Weights of a small image VAE: 3.75M parameters, decoder activation elu.
Rows from block 4 of the encoder of a small image VAE, named by matrix and row number. Rows with one number belong to one neuron. Each number is 500 + 25 x the weight over its row's rms, rounded and kept within 0 to 999. All counts start at 0. Numbers have three digits each. After the name is the row's rms in percent of the matrix's.
After each neuron's rows are labels from the 100 images, of 14848, where the neuron reaches its highest value: "patch colour" is the nearest of a few named colours to the mean colour under the peak. Only what is clearly more common there than usual is listed. The data: photos with spoken descriptions (Open Images, Localized Narratives).
# fc1: MLP up (encoder.blocks.4.mlp.fc1.weight, 160x80), inputs 0-79
# fc2: MLP down (encoder.blocks.4.mlp.fc2.weight, 80x160, transposed), outputs 0-79

fc1.149 073:481515463488511498544504519472491523509516512527511443554504482516526471504496498467504503489490486496523489477457507501510532485474521481539539514510552516538486467487504550496492511534551507515547478513531472487501494471464491535490483549
fc2.149 083:489506476494501549507483487487494528472504472502535454516469489484532512531506484521490498529522497504473471500474531489462476442539454506480513491558482511488545510519521523525497495493522528547513527528498458515524520549499489520547505510
patch colour: brown

fc1.153 144:539517452491499513457529507511450514504539490511478468522484497475500514496552519504505500501561461514513495501463511492487454477563504507521514520557496491525501492516473471511472531497528491505485480483508490481446492481486490486455500526
fc2.153 119:514476466505476533492495534524504517510495483495500478508540490537517494461500463513506493484483475504533543463495487518517539495481569481474460520493482469511458448470504465465476494472500480552449464496487489509476498497468486507501529502
patch colour: black

fc1.157 101:525514468519544463498509460519510471507525534504549477514474504517546511510499501494511510494454524488505482519526554476506542469485515498534495460514528532501508462507534511481500496459488511470493482489474544490493458574494510486488497487
fc2.157 100:495501538520519514505513489515504496493472564485500523488520498515474506503512466462504487504482510483468519465531547547498566565474519474509498503499526497458494517499487476530518472491477497519555498480485528482549489500482453497489511529
patch colour: brown

fc1.130 125:507518483494522539479509518491492497524462476486468508545512478443483492576479507496547532486496489496483521509509549575511520535474501526496480499496501490481456527468500514517508556476479488529507466512502518536498490496510485502499513513
fc2.130 112:485458484502470471508519469492476497509517523490505522518507502539503500496483496542462504478553478517485462455518483513518439512477489506474458471521494503482561515485514483460523496531467475473520444489493476493482525452497511513497480532
patch colour: white

fc1.37 081:519530501508546471529481489462506510535460510521479519445525466491493509483515492484488529512536535483481455519532484502461498467531491504522512510510499483513576518521527519509495497517531494440545482502475465509482544492500491519489492494
fc2.37 107:552488488490499484465507495510433514468502476507520498488519510467532492524519519514507464498503486531515492569481527523517492547489489503443459510485478516531505468520464534489513519546483477505472494508486504536495479516504497567498486506
patch colour: brown

fc1.97 093:515559481523482442453523520521465559528491548490514502515519501472475492520520519509488496454510500492484489510476495493504487527506523498492503522469459489477523471511523531492511497511528509493527469497525449522469509464492518502497435535
fc2.97 093:492459514504468539521538496484483528494496558449491552503532544528522503466545500462500490533484529492515529503527504492543491486492494486490508437486481523497507500525520478505517509497522491497472518509521513523485463537437518486502502495
patch colour: white; pink

fc1.102 116:489472526499503506489513465498447511525455480507496473471502511519519481514510506524516518518506467499452530513528480441500481505476460488492513541492494549464520479478505521475532474516486484526509526524470553487463483503481508429479513515
fc2.102 113:475494507522541486479484508459547513486498504478467541489490486489484497522472471554488499467504490484512489521493482487461514490483476497483446502442512521535497504438446503545486491489453483528463518492498486495507506500493482455504494455
patch colour: white

fc1.16 121:486505485527523470480506499487463457531474489482485514511528463538511499512518469517509542474483508524464505499514541500545514527470521506501492476458471501448473505464503517443499501468474492557504516486476531525548491546499510485511486490
fc2.16 106:477489474514457503558493490518478489509494505491501518513487512480494461549536470485527451520485493496540459505535503459497454528521481516487511505482463530520479519511536513531494500496508496506490541474464521501527496460450527496550508531
patch colour: white

fc1.100 113:528539489586518472478498531513533489509485478467463510516540472516500479474480506516500496542468549525474488518527506475463466521513465480543505492477507479513496516493498497521500483481496509478519504441515471546490494482501514487463518511
fc2.100 100:519496500524431486484526534515519499509527459477477501435506475538536531497523523513503484502502459479474481551497531508482471521506481516516524518506497542529492489523508501506528497514482538474534489455497477486496533530557516526503517491
patch colour: orange; red

fc1.94 082:503497468541508424463510533506453480508519499459470492501515508522476536508461462466504530528497516507489479504460506477516502493470519487526521496481502476457506436472498510519536531475509515515473491512483554501527522468507496498495489528
fc2.94 100:527496509516524526496507493479532504521468565488501558505501551515486530479513480502491537489495533530529481505474469544520548490508485487483522475505496505541513512516471473511537514533507516543519541485520507484463486553490486468523479515
patch colour: white

fc1.46 092:506482474486523505523448492475480515519526543523493464509486515558518462497477506456515519469508544497476502502453508523469491500514480492509479472538522572525527526513476513492515512489512465526507465502519483472506464486506524489475457528
fc2.46 101:518504535523574487509500509512526470498495525526471485531490480493495518501438561492487446454474494500505478489476509497478465485483478476501525520506515531538523528493567480517498515482482489500461502486535521536496532503480491481497491503
patch colour: black

fc1.98 103:561511465484553507489502513515481538516513498537512555481509474532515503504515470510543481472464472521502496501500494462504456474473468516494506489523508543466487532535519475491515536506495526498493502496461560492534477465504509501520532492
fc2.98 097:465465472544500496531491478491541489455504465501464488515508474517490533488499459474472508521542510548545478512497524494488495529499476490541519498473447509502465511462490537518480477522523526515471522521487472498549532483497482516496523523
patch colour: blue; cyan

fc1.154 105:520510545585492527470513469515529514549499505509477523495515486445528533504485506511495476479517460507528478519527497550516520496459473495530503533481506495489520510516529492499487533478464471489479484513518490510472469509497518449479472517
fc2.154 110:504491489531532541566509504503491505484480485512463512522488448484523505530452451489516458485452505484516518499509493513495521553484546512493499507452494500525519543511475516502489525453475529465487517500526473515514484505490507469458504480
patch colour: brown

fc1.42 101:493523503516520495484508480476485513512483492486479478563493488497454501547499519505458486474563528526492488506484477519476503506537530490495505480454468513573487517498470482509479511546488524539502480508478497437479524513468507511481524495
fc2.42 101:481492481499476471514522481507554478544461511497463488515508484497470523485501531460492455500492556476486523487466536492533496541522544472482460493528496479478537513469501464540510487451479504481476517517527519494496498483489506457501531506
patch colour: white

fc1.3 121:477538510523519451500505529490493501487501516469532507565511487525519497533488506512490511472471575504453519496501498500471476516471467496486533524470491502440483528486464443506499479482531504518448493477479505520510490511478509479492476510
fc2.3 096:531478462485536500488480457506492493506496534537486490543472463476513451523501469503516544489480521533506526515481504535530500523506502477508535474499465555472482533518506494516470501522579502495497516528465524496527508521484483497467510486
patch colour: white

fc1.63 094:553499526496497488514482500525479458497509501452502483493521539483510472509494580484487505490507510535492491476513487506497448530490504486488490528545549536541494484473477529504504504492492533487479540490535524512504519573497499519508490535
fc2.63 101:544478529569531495535498500465521476489465544537532505514496483481516514522511437519508455475480511495510488481543528519526492487466495474495502450544488483482518456477521494472502500476482496489494510481510502537503480475477498490482489460
patch colour: brown

fc1.17 131:513521492509523519495503511502477544496534488448526499496506507472530493513507467486491541471550493491475496493475468501523505519475506492510510496493494513455483536495507635487512497530486485508479473512462496508518512513493507483505502524
fc2.17 116:508447525490500538496490459506582486506489552473479542468492475511496471492482503483481484503499526494532486482504502493498504512479524510468508466477514474497506486488516524522487486475470494482503499510508578506512489567452505510494473532
patch colour: pink; white

fc1.27 091:480557504515521461494515491505490487527517487479506538545510497458470542545492513506508461501495480540464455532446516473505472501515526507507485515478475450499469502504504471496495510498512492510478556459509500516496494479498504442544503496
fc2.27 102:523520557538496519484486465543520503546458508472520506532504533513510501510501534501496493501527505519498505537539516511471516478512508473524510504505480482486491513581568519484495512501490512523514499508547478475531466511456470527488507498
patch colour: white

fc1.41 105:521503449523525447496489526462503482488488504534524492478533512477514533467509481515494542523534551493488543536521493484493522558522479521540503497511516491494515506521469490481537482497485481452520523535518504490498474470465525522489532532
fc2.41 099:496472498491520479483514459523477501514535453477482485492517499492585506471517566512479442518532501496500538515489496509500497491542518526508473497464464490518515541537518511532518494492488519518493502519522472534534486507487464538491488498
patch colour: black

fc1.45 092:490505509536516520479530524544514506502511516488538480496512489495512490529496499522483471498495451543498444458476494562519485462493490527449510498514486521506459457441476470497497502502532519516497501514520489482450475520492532501479484538
fc2.45 093:555499488511531506488500488508475476463461507472503519511534512478521490457508503465531518512519464507496506542474474522467524481495487467522480525485488527509519485454529498454527484463474469528480516509491441491534449494500456514476479504
patch colour: yellow

fc1.136 117:484513494523503532488500532498462479523506478467494571485471472474484488466488417494508493493505486548461522511485488505538511495468531489525543512504494476513527497472492494509508485522514504489469522505511491512544534469508510447547493512
fc2.136 100:476470504483490479523494480449471480486496497485477520519494503455480457521496477479473525510521481476442489462468496486498510454481459478504509505545511481476557522507463490478516458490470517497498498479497519482460514493538491458543478470
patch colour: black

fc1.29 120:501512495491524486509507500490464523503461519532433510520516475491499534544504514527522458493511505534450494510455546522492525523538510521497489524503463499505486554482506475508490542542488518536521514490483466463528489442479516498498505503
fc2.29 110:517490513519424514496481478542530472530479528455476492463506465522493538508473491499499501520481539513543497467524478463510507535521534495488478504522520504504534463523504462480510476489530505531511475514488456520515502504451513537496529506
patch colour: white

fc1.0 090:481506537533507534535531565491443534539472479499487472538492496523534489524480496534512489508521499520517484531518492522496548517478522469496522484467480470476515530493480473508551479529504474524479489518485482482474541537491491497484477509
fc2.0 085:465502469495546514498520536463509514524507493522496510498520528487529531556474561460504483503444522478485468520528492529471443518486510462507508499500489508505532526477489472518496501510486544500478496520500504484511534430497513520484485487
patch colour: cyan; blue

fc1.114 128:511504450536491522493502503484529514550524480499510512506477502486531509476439502518458501522473490514503553510491498491477516497484495492516530494516493528478506470508497523494495502477548461500469440502483527520442562509482524473462466516
fc2.114 101:478491517474507500468488507552501527500521485523484497472486533478516490485539516529534543512504485522505514569513499506476475525490452516509476510469460526468474480486483501523486555541455513498525479504476494502518443519481484522458518495
patch colour: black

fc1.125 098:490557464500526524540491484491455501513478492477458534476504511504475482502500523470478507540502471480498505514552494546465513540505510523505448503506454492512535516474478496462485485527472503504513460536536547501489487508511478499535505524
fc2.125 098:466480499494542446496482465519525485480476490486515442471496547485520481483536500470501469481557492482483530485496507481521492501506540502484470488520464486516497492512536457509482487520463502488516454445465483504507477499471524544498482496
patch colour: white

fc1.143 078:473543534475529496530548495521481465525509503471518553525469456493464513508495523504526528484450504491532542510485465508498475513527475523514500524457487488537495507487502494527488456527498500526539484492478523515520494562511487479486494527
fc2.143 085:481469462483532509478542480476540489478460474447514473492485491529503456483481509481482528538487505532491514538501498493523562505508527459482502503478492522480472508497508532487527491474502490467451470459440485526485525485498500519493491481
patch colour: white; cyan

fc1.121 091:479520503495525510482490503560527480543509483498486534464495472502479455513501475487504487474471506500511489499522505481463480482523490568519448540478484474522538495499543515511494480482498506489431508537468489501504472512457550489502496493
fc2.121 085:451501507500490545475508481473445528439508461509550467496532488504484504564476498502543475495482489461457535474505508499514512487500511485490475496492515492496521528486507500487486491504509516505488466486527472520494540514490475568503490538
patch colour: brown

fc1.126 117:509486473483507454487476519447505484519476504477512523490498485534527496512488555486473540510524518521454505507505483466512521481502514496525523517498514520455536574529529514517494511471479509516501503449496485511440476543492506473531504520
fc2.126 116:499499534478513513507487489505491513454487537490505501516494466494493563496449479483554500499521487484525490462494495482522511491478488500443511479529493459525472501490496454491480479473494483488463506509533534484478466506477522435562499488
patch colour: pink

fc1.150 100:497502485530501530494513476508476507531503535556531517488503536483457522515471477495518499520490465472468474511484526496473485505492470544530493504541490502531540491461531505517462433476483480505487474498481476465480497497538439485504506519
fc2.150 093:479493512518500486457482488549468520494489555475511486480518484518481502474534497508478500502488509503490518524468506529509535522495537496506480506494451484493427447461448483481483469485475529497501493503492460524449472501481460531490495518
patch colour: black

fc1.119 102:514531510503528507472495477531450519514490463501500514517486507488479513542482457525464523481538491486502503528486500458485487498497497490458505498490500534501504473517491505517487543521532497537535457505511496490438475530527515455516420504
fc2.119 109:499484497489511502494488474514504518505495481462503486466486488515447520460457546488486455482495511492501548496497488480484480534487491494501472521467495539539476490502478485531448543502501518460415503479502535524554504481496513499517508494
patch colour: white; pink

fc1.56 083:509509483506510530500504464508530484543511528475493446525499476480487516520487469507492517488490441491496474528465486486550492466471496502510524505458494562532469479500500488501417501464484513514463502541487469515517509528500523492498484497
fc2.56 083:532539525553519515517502495483466529489498496522501495456508482533507509532509495505485469511513452516499517474455529476512512508520492469487512561500509490471526492553475527497456527513490506511498509498489485471492523503502426529476525553
patch colour: grey

fc1.139 127:518477504535527468488478489484490493507496458462461492522510498524549478481505444518490530500503491478471506522443477472541495511514527484478532495513538553476459500521498505442488494533517518508510472503476476500496533549487492511461519497
fc2.139 092:495483509499501467479491478514507508526463503499497479511510499510493513480515548502487496447478507534542486493529529456471525493491513508496519480515511440448466528488471528425439518491546476511486503544459483507501518506496523498503481512
patch colour: grey

fc1.39 084:491484501506541490482516501485480484508466512524505450541513488536503529452423513457479476471474477518511508504509537442482558488513503495514510496515510472510524526497512486503500508485520485514462518469502484472526482480481507523497525565
fc2.39 091:486509497497481457490467550489472512512507494520510495514504501515537508511493539535511489493532488516486511552446533492519433488520467539511472505516461479505517545543491524503477481517513523478521527545465473547495505499520498533519502475
patch colour: black

fc1.35 118:517533505519511491476505511486482529532513505479485510551519502504424479593498512509503487503499491490491479522458497477488477509472544549465519529499490507504516483495514518466508530509529522497514501527531486526494508490479517501507430525
fc2.35 094:473500527533491482591465522506504510482459494514500517498482482525500475512497546476524498524512536529479551504527509493509532482517499506536501491480518509522480521511525495536526548490495543530541484520553520485502509507456494491508505531
patch colour: white; pink

fc1.9 082:473500519478539508475493491520458518521511510519496495505512536469496475493500501455472501536464500474480527515504459510539460513515524514514500444503537497487516526524441498467515493552526467478479502493509535482520504484472476451497546467
fc2.9 096:476505455489548511484511522517559507486530469521482505508512478560471528514493520507520486490525493466498498482482523506481488483511473530518517553517479488488528490495568484519512481540516490494540481500492466560499514505525516464478476530
patch colour: cyan