config.toml
encoder_arch = "convnext"
train_examples = 203450
encoder_inner_norm = false
encoder_moe_every = 2
encoder_experts_per_token = 2
encoder_shared_expert = false
decoder_widths = [48, 48, 96, 192]
decoder_blocks_per_level = 3
residual_init = "zero_last"
nesterov = true
steps = 8500
epochs = 10.7
warmup_steps = 850
Rows from block 3 of the encoder of a small image VAE, named by matrix and row number. Rows with one number within an expert belong to one neuron, the router's apart. Each number is 128 + 24 x the weight over its row's rms, rounded and kept within 0 to 255. All counts start at 0. Numbers have three digits each.
After each expert's rows are labels from the 100 images, of 14848, where the router gives the expert most weight on average: "top examples" is what is common among them. Only what is clearly more common there than usual is listed. The data: photos with spoken descriptions (Open Images, Localized Narratives).
# router: router (encoder.blocks.3.mlp.router.weight, 16x80, trained with AdamW), inputs 0-79
# up: expert up (encoder.blocks.3.mlp.up, 16x16x80), inputs 0-79
# down: expert down (encoder.blocks.3.mlp.down, 16x80x16, transposed), outputs 0-79

# expert 10
router.10:120109121165074129123119104096135113150131107123106132071133142190106128170131138128127147137121105170064103169162121149115128084100171124143169145125129118137138114085135122141137117139132119151102134133132135105169121133093112153113130168
up.0:130127134153053141151128115163164128127139096100111120119127103172079136154127107158114114157152088151091130152110120171121150114083149120129107122127124131116123138088110156135139133166121144186140110171136109130126109132117155103141154163
down.0:118080116121162105096144137142104113160163112185171107150106131145138146114138179119136147142166125122120105115146109119114126110107142138159139108128158143144121143137172159121120119126100099086060113128146127117158087093124145134104095158
up.1:116147092125141118121127139093180139141140117139110122164121128113182126160127114105064166116084104131097155127119128168144089133081144113105091152119121139142148129129111100091125124116124131185110138112137156112104133176123158167134130132
down.1:117123117137156130148108080108181103099108148119149088121126137122099153079113055145132110136139134152175144085098127164129149150123135137119122132152172108129120147143131135105137094131124114116105081140137151139112144111147126071141132089
up.2:135127134156093102112142112158105142102104134124110128102125124128060114145122139127148093145161157104131121158117132143145117124086145173163076109133163126135128125158124135120138135092092124125146166138130135145160080139098149140133058088
down.2:124093160148173101121176140149161123085130096144126122158109147124103098118123129134134131145150121110168105103171116114068124147113142140118132082140110144115107124111131158127134113136135180098155181091097156112131158152144101132119093129
up.3:128132132136136151136134129132145109150152123169134103099085134150174138120129111140129165136128132115122124133095119115102157166114139105073127185130082107108134148093115110140134082173113128162126151138175174129104130132150080155136175127
down.3:122103169132162156130125126150163139083121147127176112135108162120133123112100118102103104151109094088136122119157122212122144122100130108139135134144158131122154094146145123168109113112115093126148167171125158115161131161128130105165115127
top examples: text has "white"; text has "color"

# expert 11
router.11:138126138091173144121139109177084111128122121141143111176130111108144134108120148106112109107102136097193157081111132107153124185131110123110086124140131140125133146154124122110142159124117152133120104110121137153089142110187139094137114080
up.0:128136122130015135108111132122161120136109128139128142118146127125121121113141129127135127134138113150135105223121125143117122092135147138107118132124135123167131115112165147147134111146141131131119127166148135112135123125055124155106114176
down.0:150143106115077149119115084138115103156118134167132115131136111097140118190118142152142113103097132133145168095102116109178110144190150103109100138129130147124137148188098130127130111098124087154130121162125127154093107139127137138151150111
up.1:128116092169043107126126126120161115114131108121121132124139104125139121151138143154153142130116134163083144224128126148119133122111155111145137161144114118157138110128134132141109143114141116131122131160151111139106126120068090147098150165
down.1:134161136123101170112150149105078089101111122119142118113130084129093141130121117159135110145136160110135118138126119101138148164147125145097089126152115142144125132151113136141137102154140125111146118127146083148133147172134174178118079052
up.2:119134090160009124101131136142165126115132114129124155137132137128145125135134131150125120111159127138126133215130126137125123117125121129149146140136141122139139135099126123135134123154117126131115122140144134113112126144054130134123146197
down.2:097134131161086146106140172119093101196128114102104126104080137135128131138150100127161100138164123168132107186113130129126190116121160154123114129151096154124146111144149117136148146139130165150149114084126136125115126100105155119143114116
up.3:135135105172026130110127102129097109133135115135129138115165101116109127116135114132125128122125116157101078206116122136127100133120140115120155139136124125139117127105121118139127106124137124136109127155145125137100108130057105108100164174
down.3:149165123086128107136129092156169123151108130126132099092162109114169130141161116119102105144121127132093149110106145146157125094121146153126107142101170154124114160158096147114124146106163154146117095102154119129076150156133085140115186128
top examples: text has "text"

# expert 12
router.12:127137136117183126104131095177074123097128093150132118211136119099159119095128118125118122112126122102170144087129149108123104184132120122122077135128128145128143125142121129130126168115122134140117117152139103157104147095159111108139134091
up.0:136110122180022124109134124093143130132137132155123141084114126163106128149129134139133151129119131146089132212137134156132115132122126138123146139141134127136128121113116135126135133127135129142096129117133121133129118128059122150112147197
down.0:078106121094106112131121177133139124095134133122182133144117136109112103146172141199148132157133104160103125148124108120151087157103134133135131124140153164150142127086148139159116120165125131134154143110122123105152105116122132078120102072
up.1:115093136080037128160127162116166121126121133140131157082132162161124126134139120126126132148116122149128128209126128140125153094129142125133157134124127137132134122095143113132127130144135129125124134123121133119174121122047137130117126180
down.1:161109135111091115131149105101127111137116171123153125120102160085188139175094152154127116121153126120112150167136114102100121155109082108080114134105126139138110163156142121159112101143144131130161128145098069129133098133157119161126152129
up.2:153130103176000131140144138147156134128117122139130134088113112145133124127128140157139141136125127132093139211109130127114136088137136133103138138124124150129112118097142127142128135153122142126118138138125159136137132127088139140125140173
down.2:141165146087138101124135145127153098096113094123132164038136091099142121109100125138125145087110103091111140136140156139103113075125148125158080119133134132130151102123127141136121135132179162160109128139101122164125138121109142127114159115
up.3:119105118142026120130138139110139122129134129153124146117149131178117129133132121148121136138128122170089123227147142151123116099127127118130152133127125125149122117063106129135127127123134124131128136146135124107152112134071108117106116168
down.3:140125153118161128166138136133118131128111154129141109155113160125134115149073114107104090144165144169104184104140110117101115125089128103096116130094095122151101130166142127131114124111167127148150119169109120147146120160133053131116152164
top examples: text has "color"

# expert 8
router.8:123120148082180142091134120174062102103140127173123127160131120126137132127123133152089138087091120081197147072128125134134144151083112138142090139129140149122131135119138126143139147130122134134129114144124114147121121130158134104119131078
up.0:113133122146027125130086119115166101137124099141130142105106135136121124131134118138137134116102140169086107199147127148121132100147136123133141168130107121153132120104140119116122148133132132112135127141170150116135128124056103128107158167
down.0:138101115131144171105118137070126131149140106107149114133136098114143152080114092111100133164108135131177124122090129129155137144155104105126173131135117120134122118146089140098095087145125098114120117092152136141098093090097153098163129083
up.1:126140128152017124103125109098123126138120133144128142107126111110103121137147121164148150147114122141142114206151129154101089082127129130131131120120120133158121126095113149120129116144133119125121138152149128148120114139057117168116131154
down.1:201140097127115154169165108118076114154118091128116130087111128092191120140131139092115126168127108168126163122131143122100140118152144112127137133091131119115153101131136126145132115121154116148147103102114097136128115137128064116161132110
up.2:127119090148024138128135134154166153131085116130119120130138101132114121104130122137152113117116135141113107215108104145136134108136137119093142138139111101143156111127125114143113134103145120125124133128128120117119125095063135132105111182
down.2:110098163172111122089158166120105133139126134090134116153114146134086096146118117160114108135154144144113073180139105143151148153101155154081125142134166136123121156138129140103126135123124121161129156124159139074144135142121192117134102139
up.3:126172082157033133133130102110157109166121132121135131124140130118158135110133113146126119119092098122107148186126122141108123100089104121126115154133143098150151145075125119145122119135133127109115133148123137096129139139082114122089164169
down.3:130118145116128107129176142118122097111081126133154123130124122146116127148074117108111088125154124084136098141103085105102139149151117140096165141195133138104108140116172117100130098153151156153133166156109103120177119112136153149114098125
top examples: text has "white"; text has "color"; text has "text"

# expert 9
router.9:124137142088191122097122104169087096122154102154131137157134110128160139131132138145093141121122114083184139071121151151141124170095096128137080128132153146137128135155132114146132160115114148142116103139129153158130132135154136101124115073
up.0:122117141161047124122127145090154127129114118132120146108144119170120131127129111119138119130110116156081116210139126133124085096132124128109168149122102159142136104123129147135124109102132120145115135115127145094109134128047115139116135179
down.0:108169136146131159131132128092107127129096160139095137136119161122173124180150147115151109142131153141149117136140108084121120150135083128113146127108136123115112159157137119210110142145133125103168126118160092144144088131151132188100139133
up.1:131125090143019140122126140143159128133143125108133134130126123083119115119127121150148112100072121118143122189127126155117142140092142104101162141129128096140143129084126126162118125119136137106125130132132135131126122120057124141133115176
down.1:114140176109105138146090112115138141098145129134117165092152124153178115146118137171158110141136113118119168103125151145101149114117146129167135086096129164134130125083145123175134167134108173115141115096129099127125125138119107074128183134
up.2:129144090137052118112142127124151098124119139156140155093150137120112123133135118148140123097133100149101118214103108152095105110117136124134135144178130122166153132125142118107124104129146113127082137144140137133128101125083105142096152183
down.2:088132171142064127136124131069104102141102108111133083083103168107093119118125109134118119140143181101121138145084119134153135128136125117125117151162160133124131139139151101131098100146113119093091129114147110162123088144118129134101121086
up.3:122130094128012127128134115107120126131122134141136133130143168144105127116135121140136134132130120152103107209135130158122134087122143120132165145141116126151142135105122141141139116162127123121125131135154118146143127121073085126111126191
down.3:129151136081104141150118114132103128066140118140148099122116121126067117110150126149191142121132114137136156116101129091142117126155107087128131098127118145101135110139131133150106147147107086118119172151067135197104142138125116141124148148
top examples: text has "white"; text has "color"; text has "text"

# expert 15
router.15:119109135114181138095139078183075111118137106177123130147130121115146141133150142167110135119096121091177142097142147171112087157081122135151079134127145144134137148112120141134119154134113122150090118172141131152106119109146127129139129098
up.0:106132108177023139131146133097181112119100117166134134104146144131120127144140121127142113116089116143112117187131132131114147132106133143095173120138118135137172131168127155147117111128139126140117131146141139117109133107084111143108108171
down.0:143075164128148077157149117116133107090138163140137139171129116164135091104085119143127153119137161137093156134125101161146128101110146133113133158120131133145112136110149138100108140102111137174137147118084166109092128134160163111111075119
up.1:116155096144023136141143122102158110116135132161123116131128119147114140141137141147145121113124116164089122192157114165106142112138127127119135166142113130156116125108134127132102140147156147111111135133144139106105105109078088156127151176
down.1:159165153143150117147150152100144086128152141148076105082125095115067134082153132105160139129140100119112135113098135083118153092112112117134100152147100119108115177121090159144110127148104142143128166134135114139160147126110151144115142117
up.2:116108113158015130131126147131138105132115103148120148141134132154133124133128121147138128090110111163123103203127125150130126108110121117130163122127126134154106115118123130125130123124145122137118144138131122125114097141031125126100123164
down.2:166078171117135106129110128105129133102115070125114134113166129154131100098069138127131109104104105128110142142159141159147135117095105157151098111134135139105148085130101081100136123147135132176141131124124126063115101139096137102139126109
up.3:134140094159031139124169135125172102137113113138138126117113111152151127142136138140127148105121127150107123193123121132092120090137144118134149175138110113127122105106130116128101105138146093130132140113147112119135129127053113143104157164
down.3:099147094110132124144095160133169128092107113106123152099150101133149153126144151111156154105124096149139133137128126151166176115116136167139155059160131135112102136121173113136125108132127150069144136159128140156140116117188136129104140099
top examples: text has "white"; text has "color"

# expert 1
router.1:121108121143075116152117144078160135126120127146134132084115145177091122161123109124128139155145116167086120166152121169134134066140135126130179135121135122146123117088173121153142098153116125128127148154132134127156099109093118114127148178
up.0:120155119138087116130125109103128136113161144132139154079144111106148112163129096122133172109157154114119151127115131156119099088140106133188119129134156144103119151170130099069141133119116136069101128140144124147158103149111148121144109189
down.0:142123127126144126090118167117157141108136111145094114113097121116105101121121142126148128092097152160152135130114136067138141119138179163131116107150180166118124116142077180117143158092160165128109160170126096118137138118143119114135170120
up.1:130152113174102108131140133183172194121131109110121114127149118116114112073130127118181149122183138140115153112126128128151112174137111156093128090131098144133117135128148121118139135138140142065175158134155133114090118151121130140137136136
down.1:101111125123131131137116101125142121146153157127126110127159109124133174133133125129132130119090106101134074076127107133161115153165114111159101110138117092089128168133141139088136094174132108106114113116161157154096171118119174152148070113
up.2:112117148118119123160135158155169133128106133128108120172129135115082131119132136121103063130090130143134143148139132113123108137139146132177108127125175073148138102099123134156099146046173106156116126111099117116117134151109143130116092106
down.2:139109114140168101131151145110137163087163148141123149169121134140108105109094068154102143145138109088108141112175136167120132118138125132148099141105125095160109099106129104151103102102126157131140103135166164085105141125144133082121092140
up.3:126124127173124123141142117149167113111124144128146143142121120110125138106125123138153151162115104140106126139159126088118099120199124139056079170130060113145136095121120169159094124099137129160131103127167163140130108103118137130122132127
down.3:141121180143137162129153116130161119121158161124137111130127129134075112093158122088149150104121129127120121084122130144145099155144090108128139059118133120081156105128128155163165107161124129127123138094108109157131124123123173108080133163
top examples: text has "white"; text has "color"

# expert 4
router.4:120094154087189146126154098206104122131142113137136129148129102159138105128123122129131129118140142087194144074109129152142150161103110123138078120129133143132135124147141139162138143121109129127109104167121125145127110119170126105109109084
up.0:119148080150010125089111118185152116138124116109129132127125144120102123102146114147121118118104126146127114163136124113128078143122136121107120138128121119134124152089132131132129117124119109165132136084155120142111162124102130109115168173
down.0:169152159104114100140175081120132108091084129111101154126173110150122123168094144155112101113124129128082146111187116112137124103121129182121139111147110157133098115147132119113111088146175157145147120132109133126109135127127122148168114105
up.1:122139118184026145118131103157148128135119146133127149102120121144131133131139111157139132113145138138080119192126116160114134085137136125114124108143111117143154119129128123131134133148126139079127129134133155139123129147071116154122135200
down.1:092142077097138128103145101098131165125141135110138153184141155126106097110155157149135208130100141119104109110117096108144102137110131108109138165107139088109131120142148187093142089145099099109128112130130121146129148149132133146135144132
up.2:113131117153014135130149131127136129122097117136113137161150119118120125124120136164141125105121129166089114198155127154088131098115133124112169150120125101154147121113116139148129104098159118140107131128136132117147124145078133153114136164
down.2:120133156104155103131175156145141129127123131121124127169128137118091125127143139146087127107108114120105070098158111120130121167121124151092152117144122128106150127096128128115165148158130134136143134118135132124160109133147187158046063117
up.3:095121102125040148107124123109157113109135117142141125139114144150138118122116120146117143098155134154099107209122127150131098084136130109103130134135090086139121129126107128125135151125132112130116133140142118121135144149076110089117127205
down.3:166145140117133125165119103134122146090148159097112168125151093130133112146137151180163114091120130138121150175160127157086133129138117175134144070136110152104129107133121115159135120155113145160122108159062104125125136131150143084146130128
top examples: text has "white"; text has "color"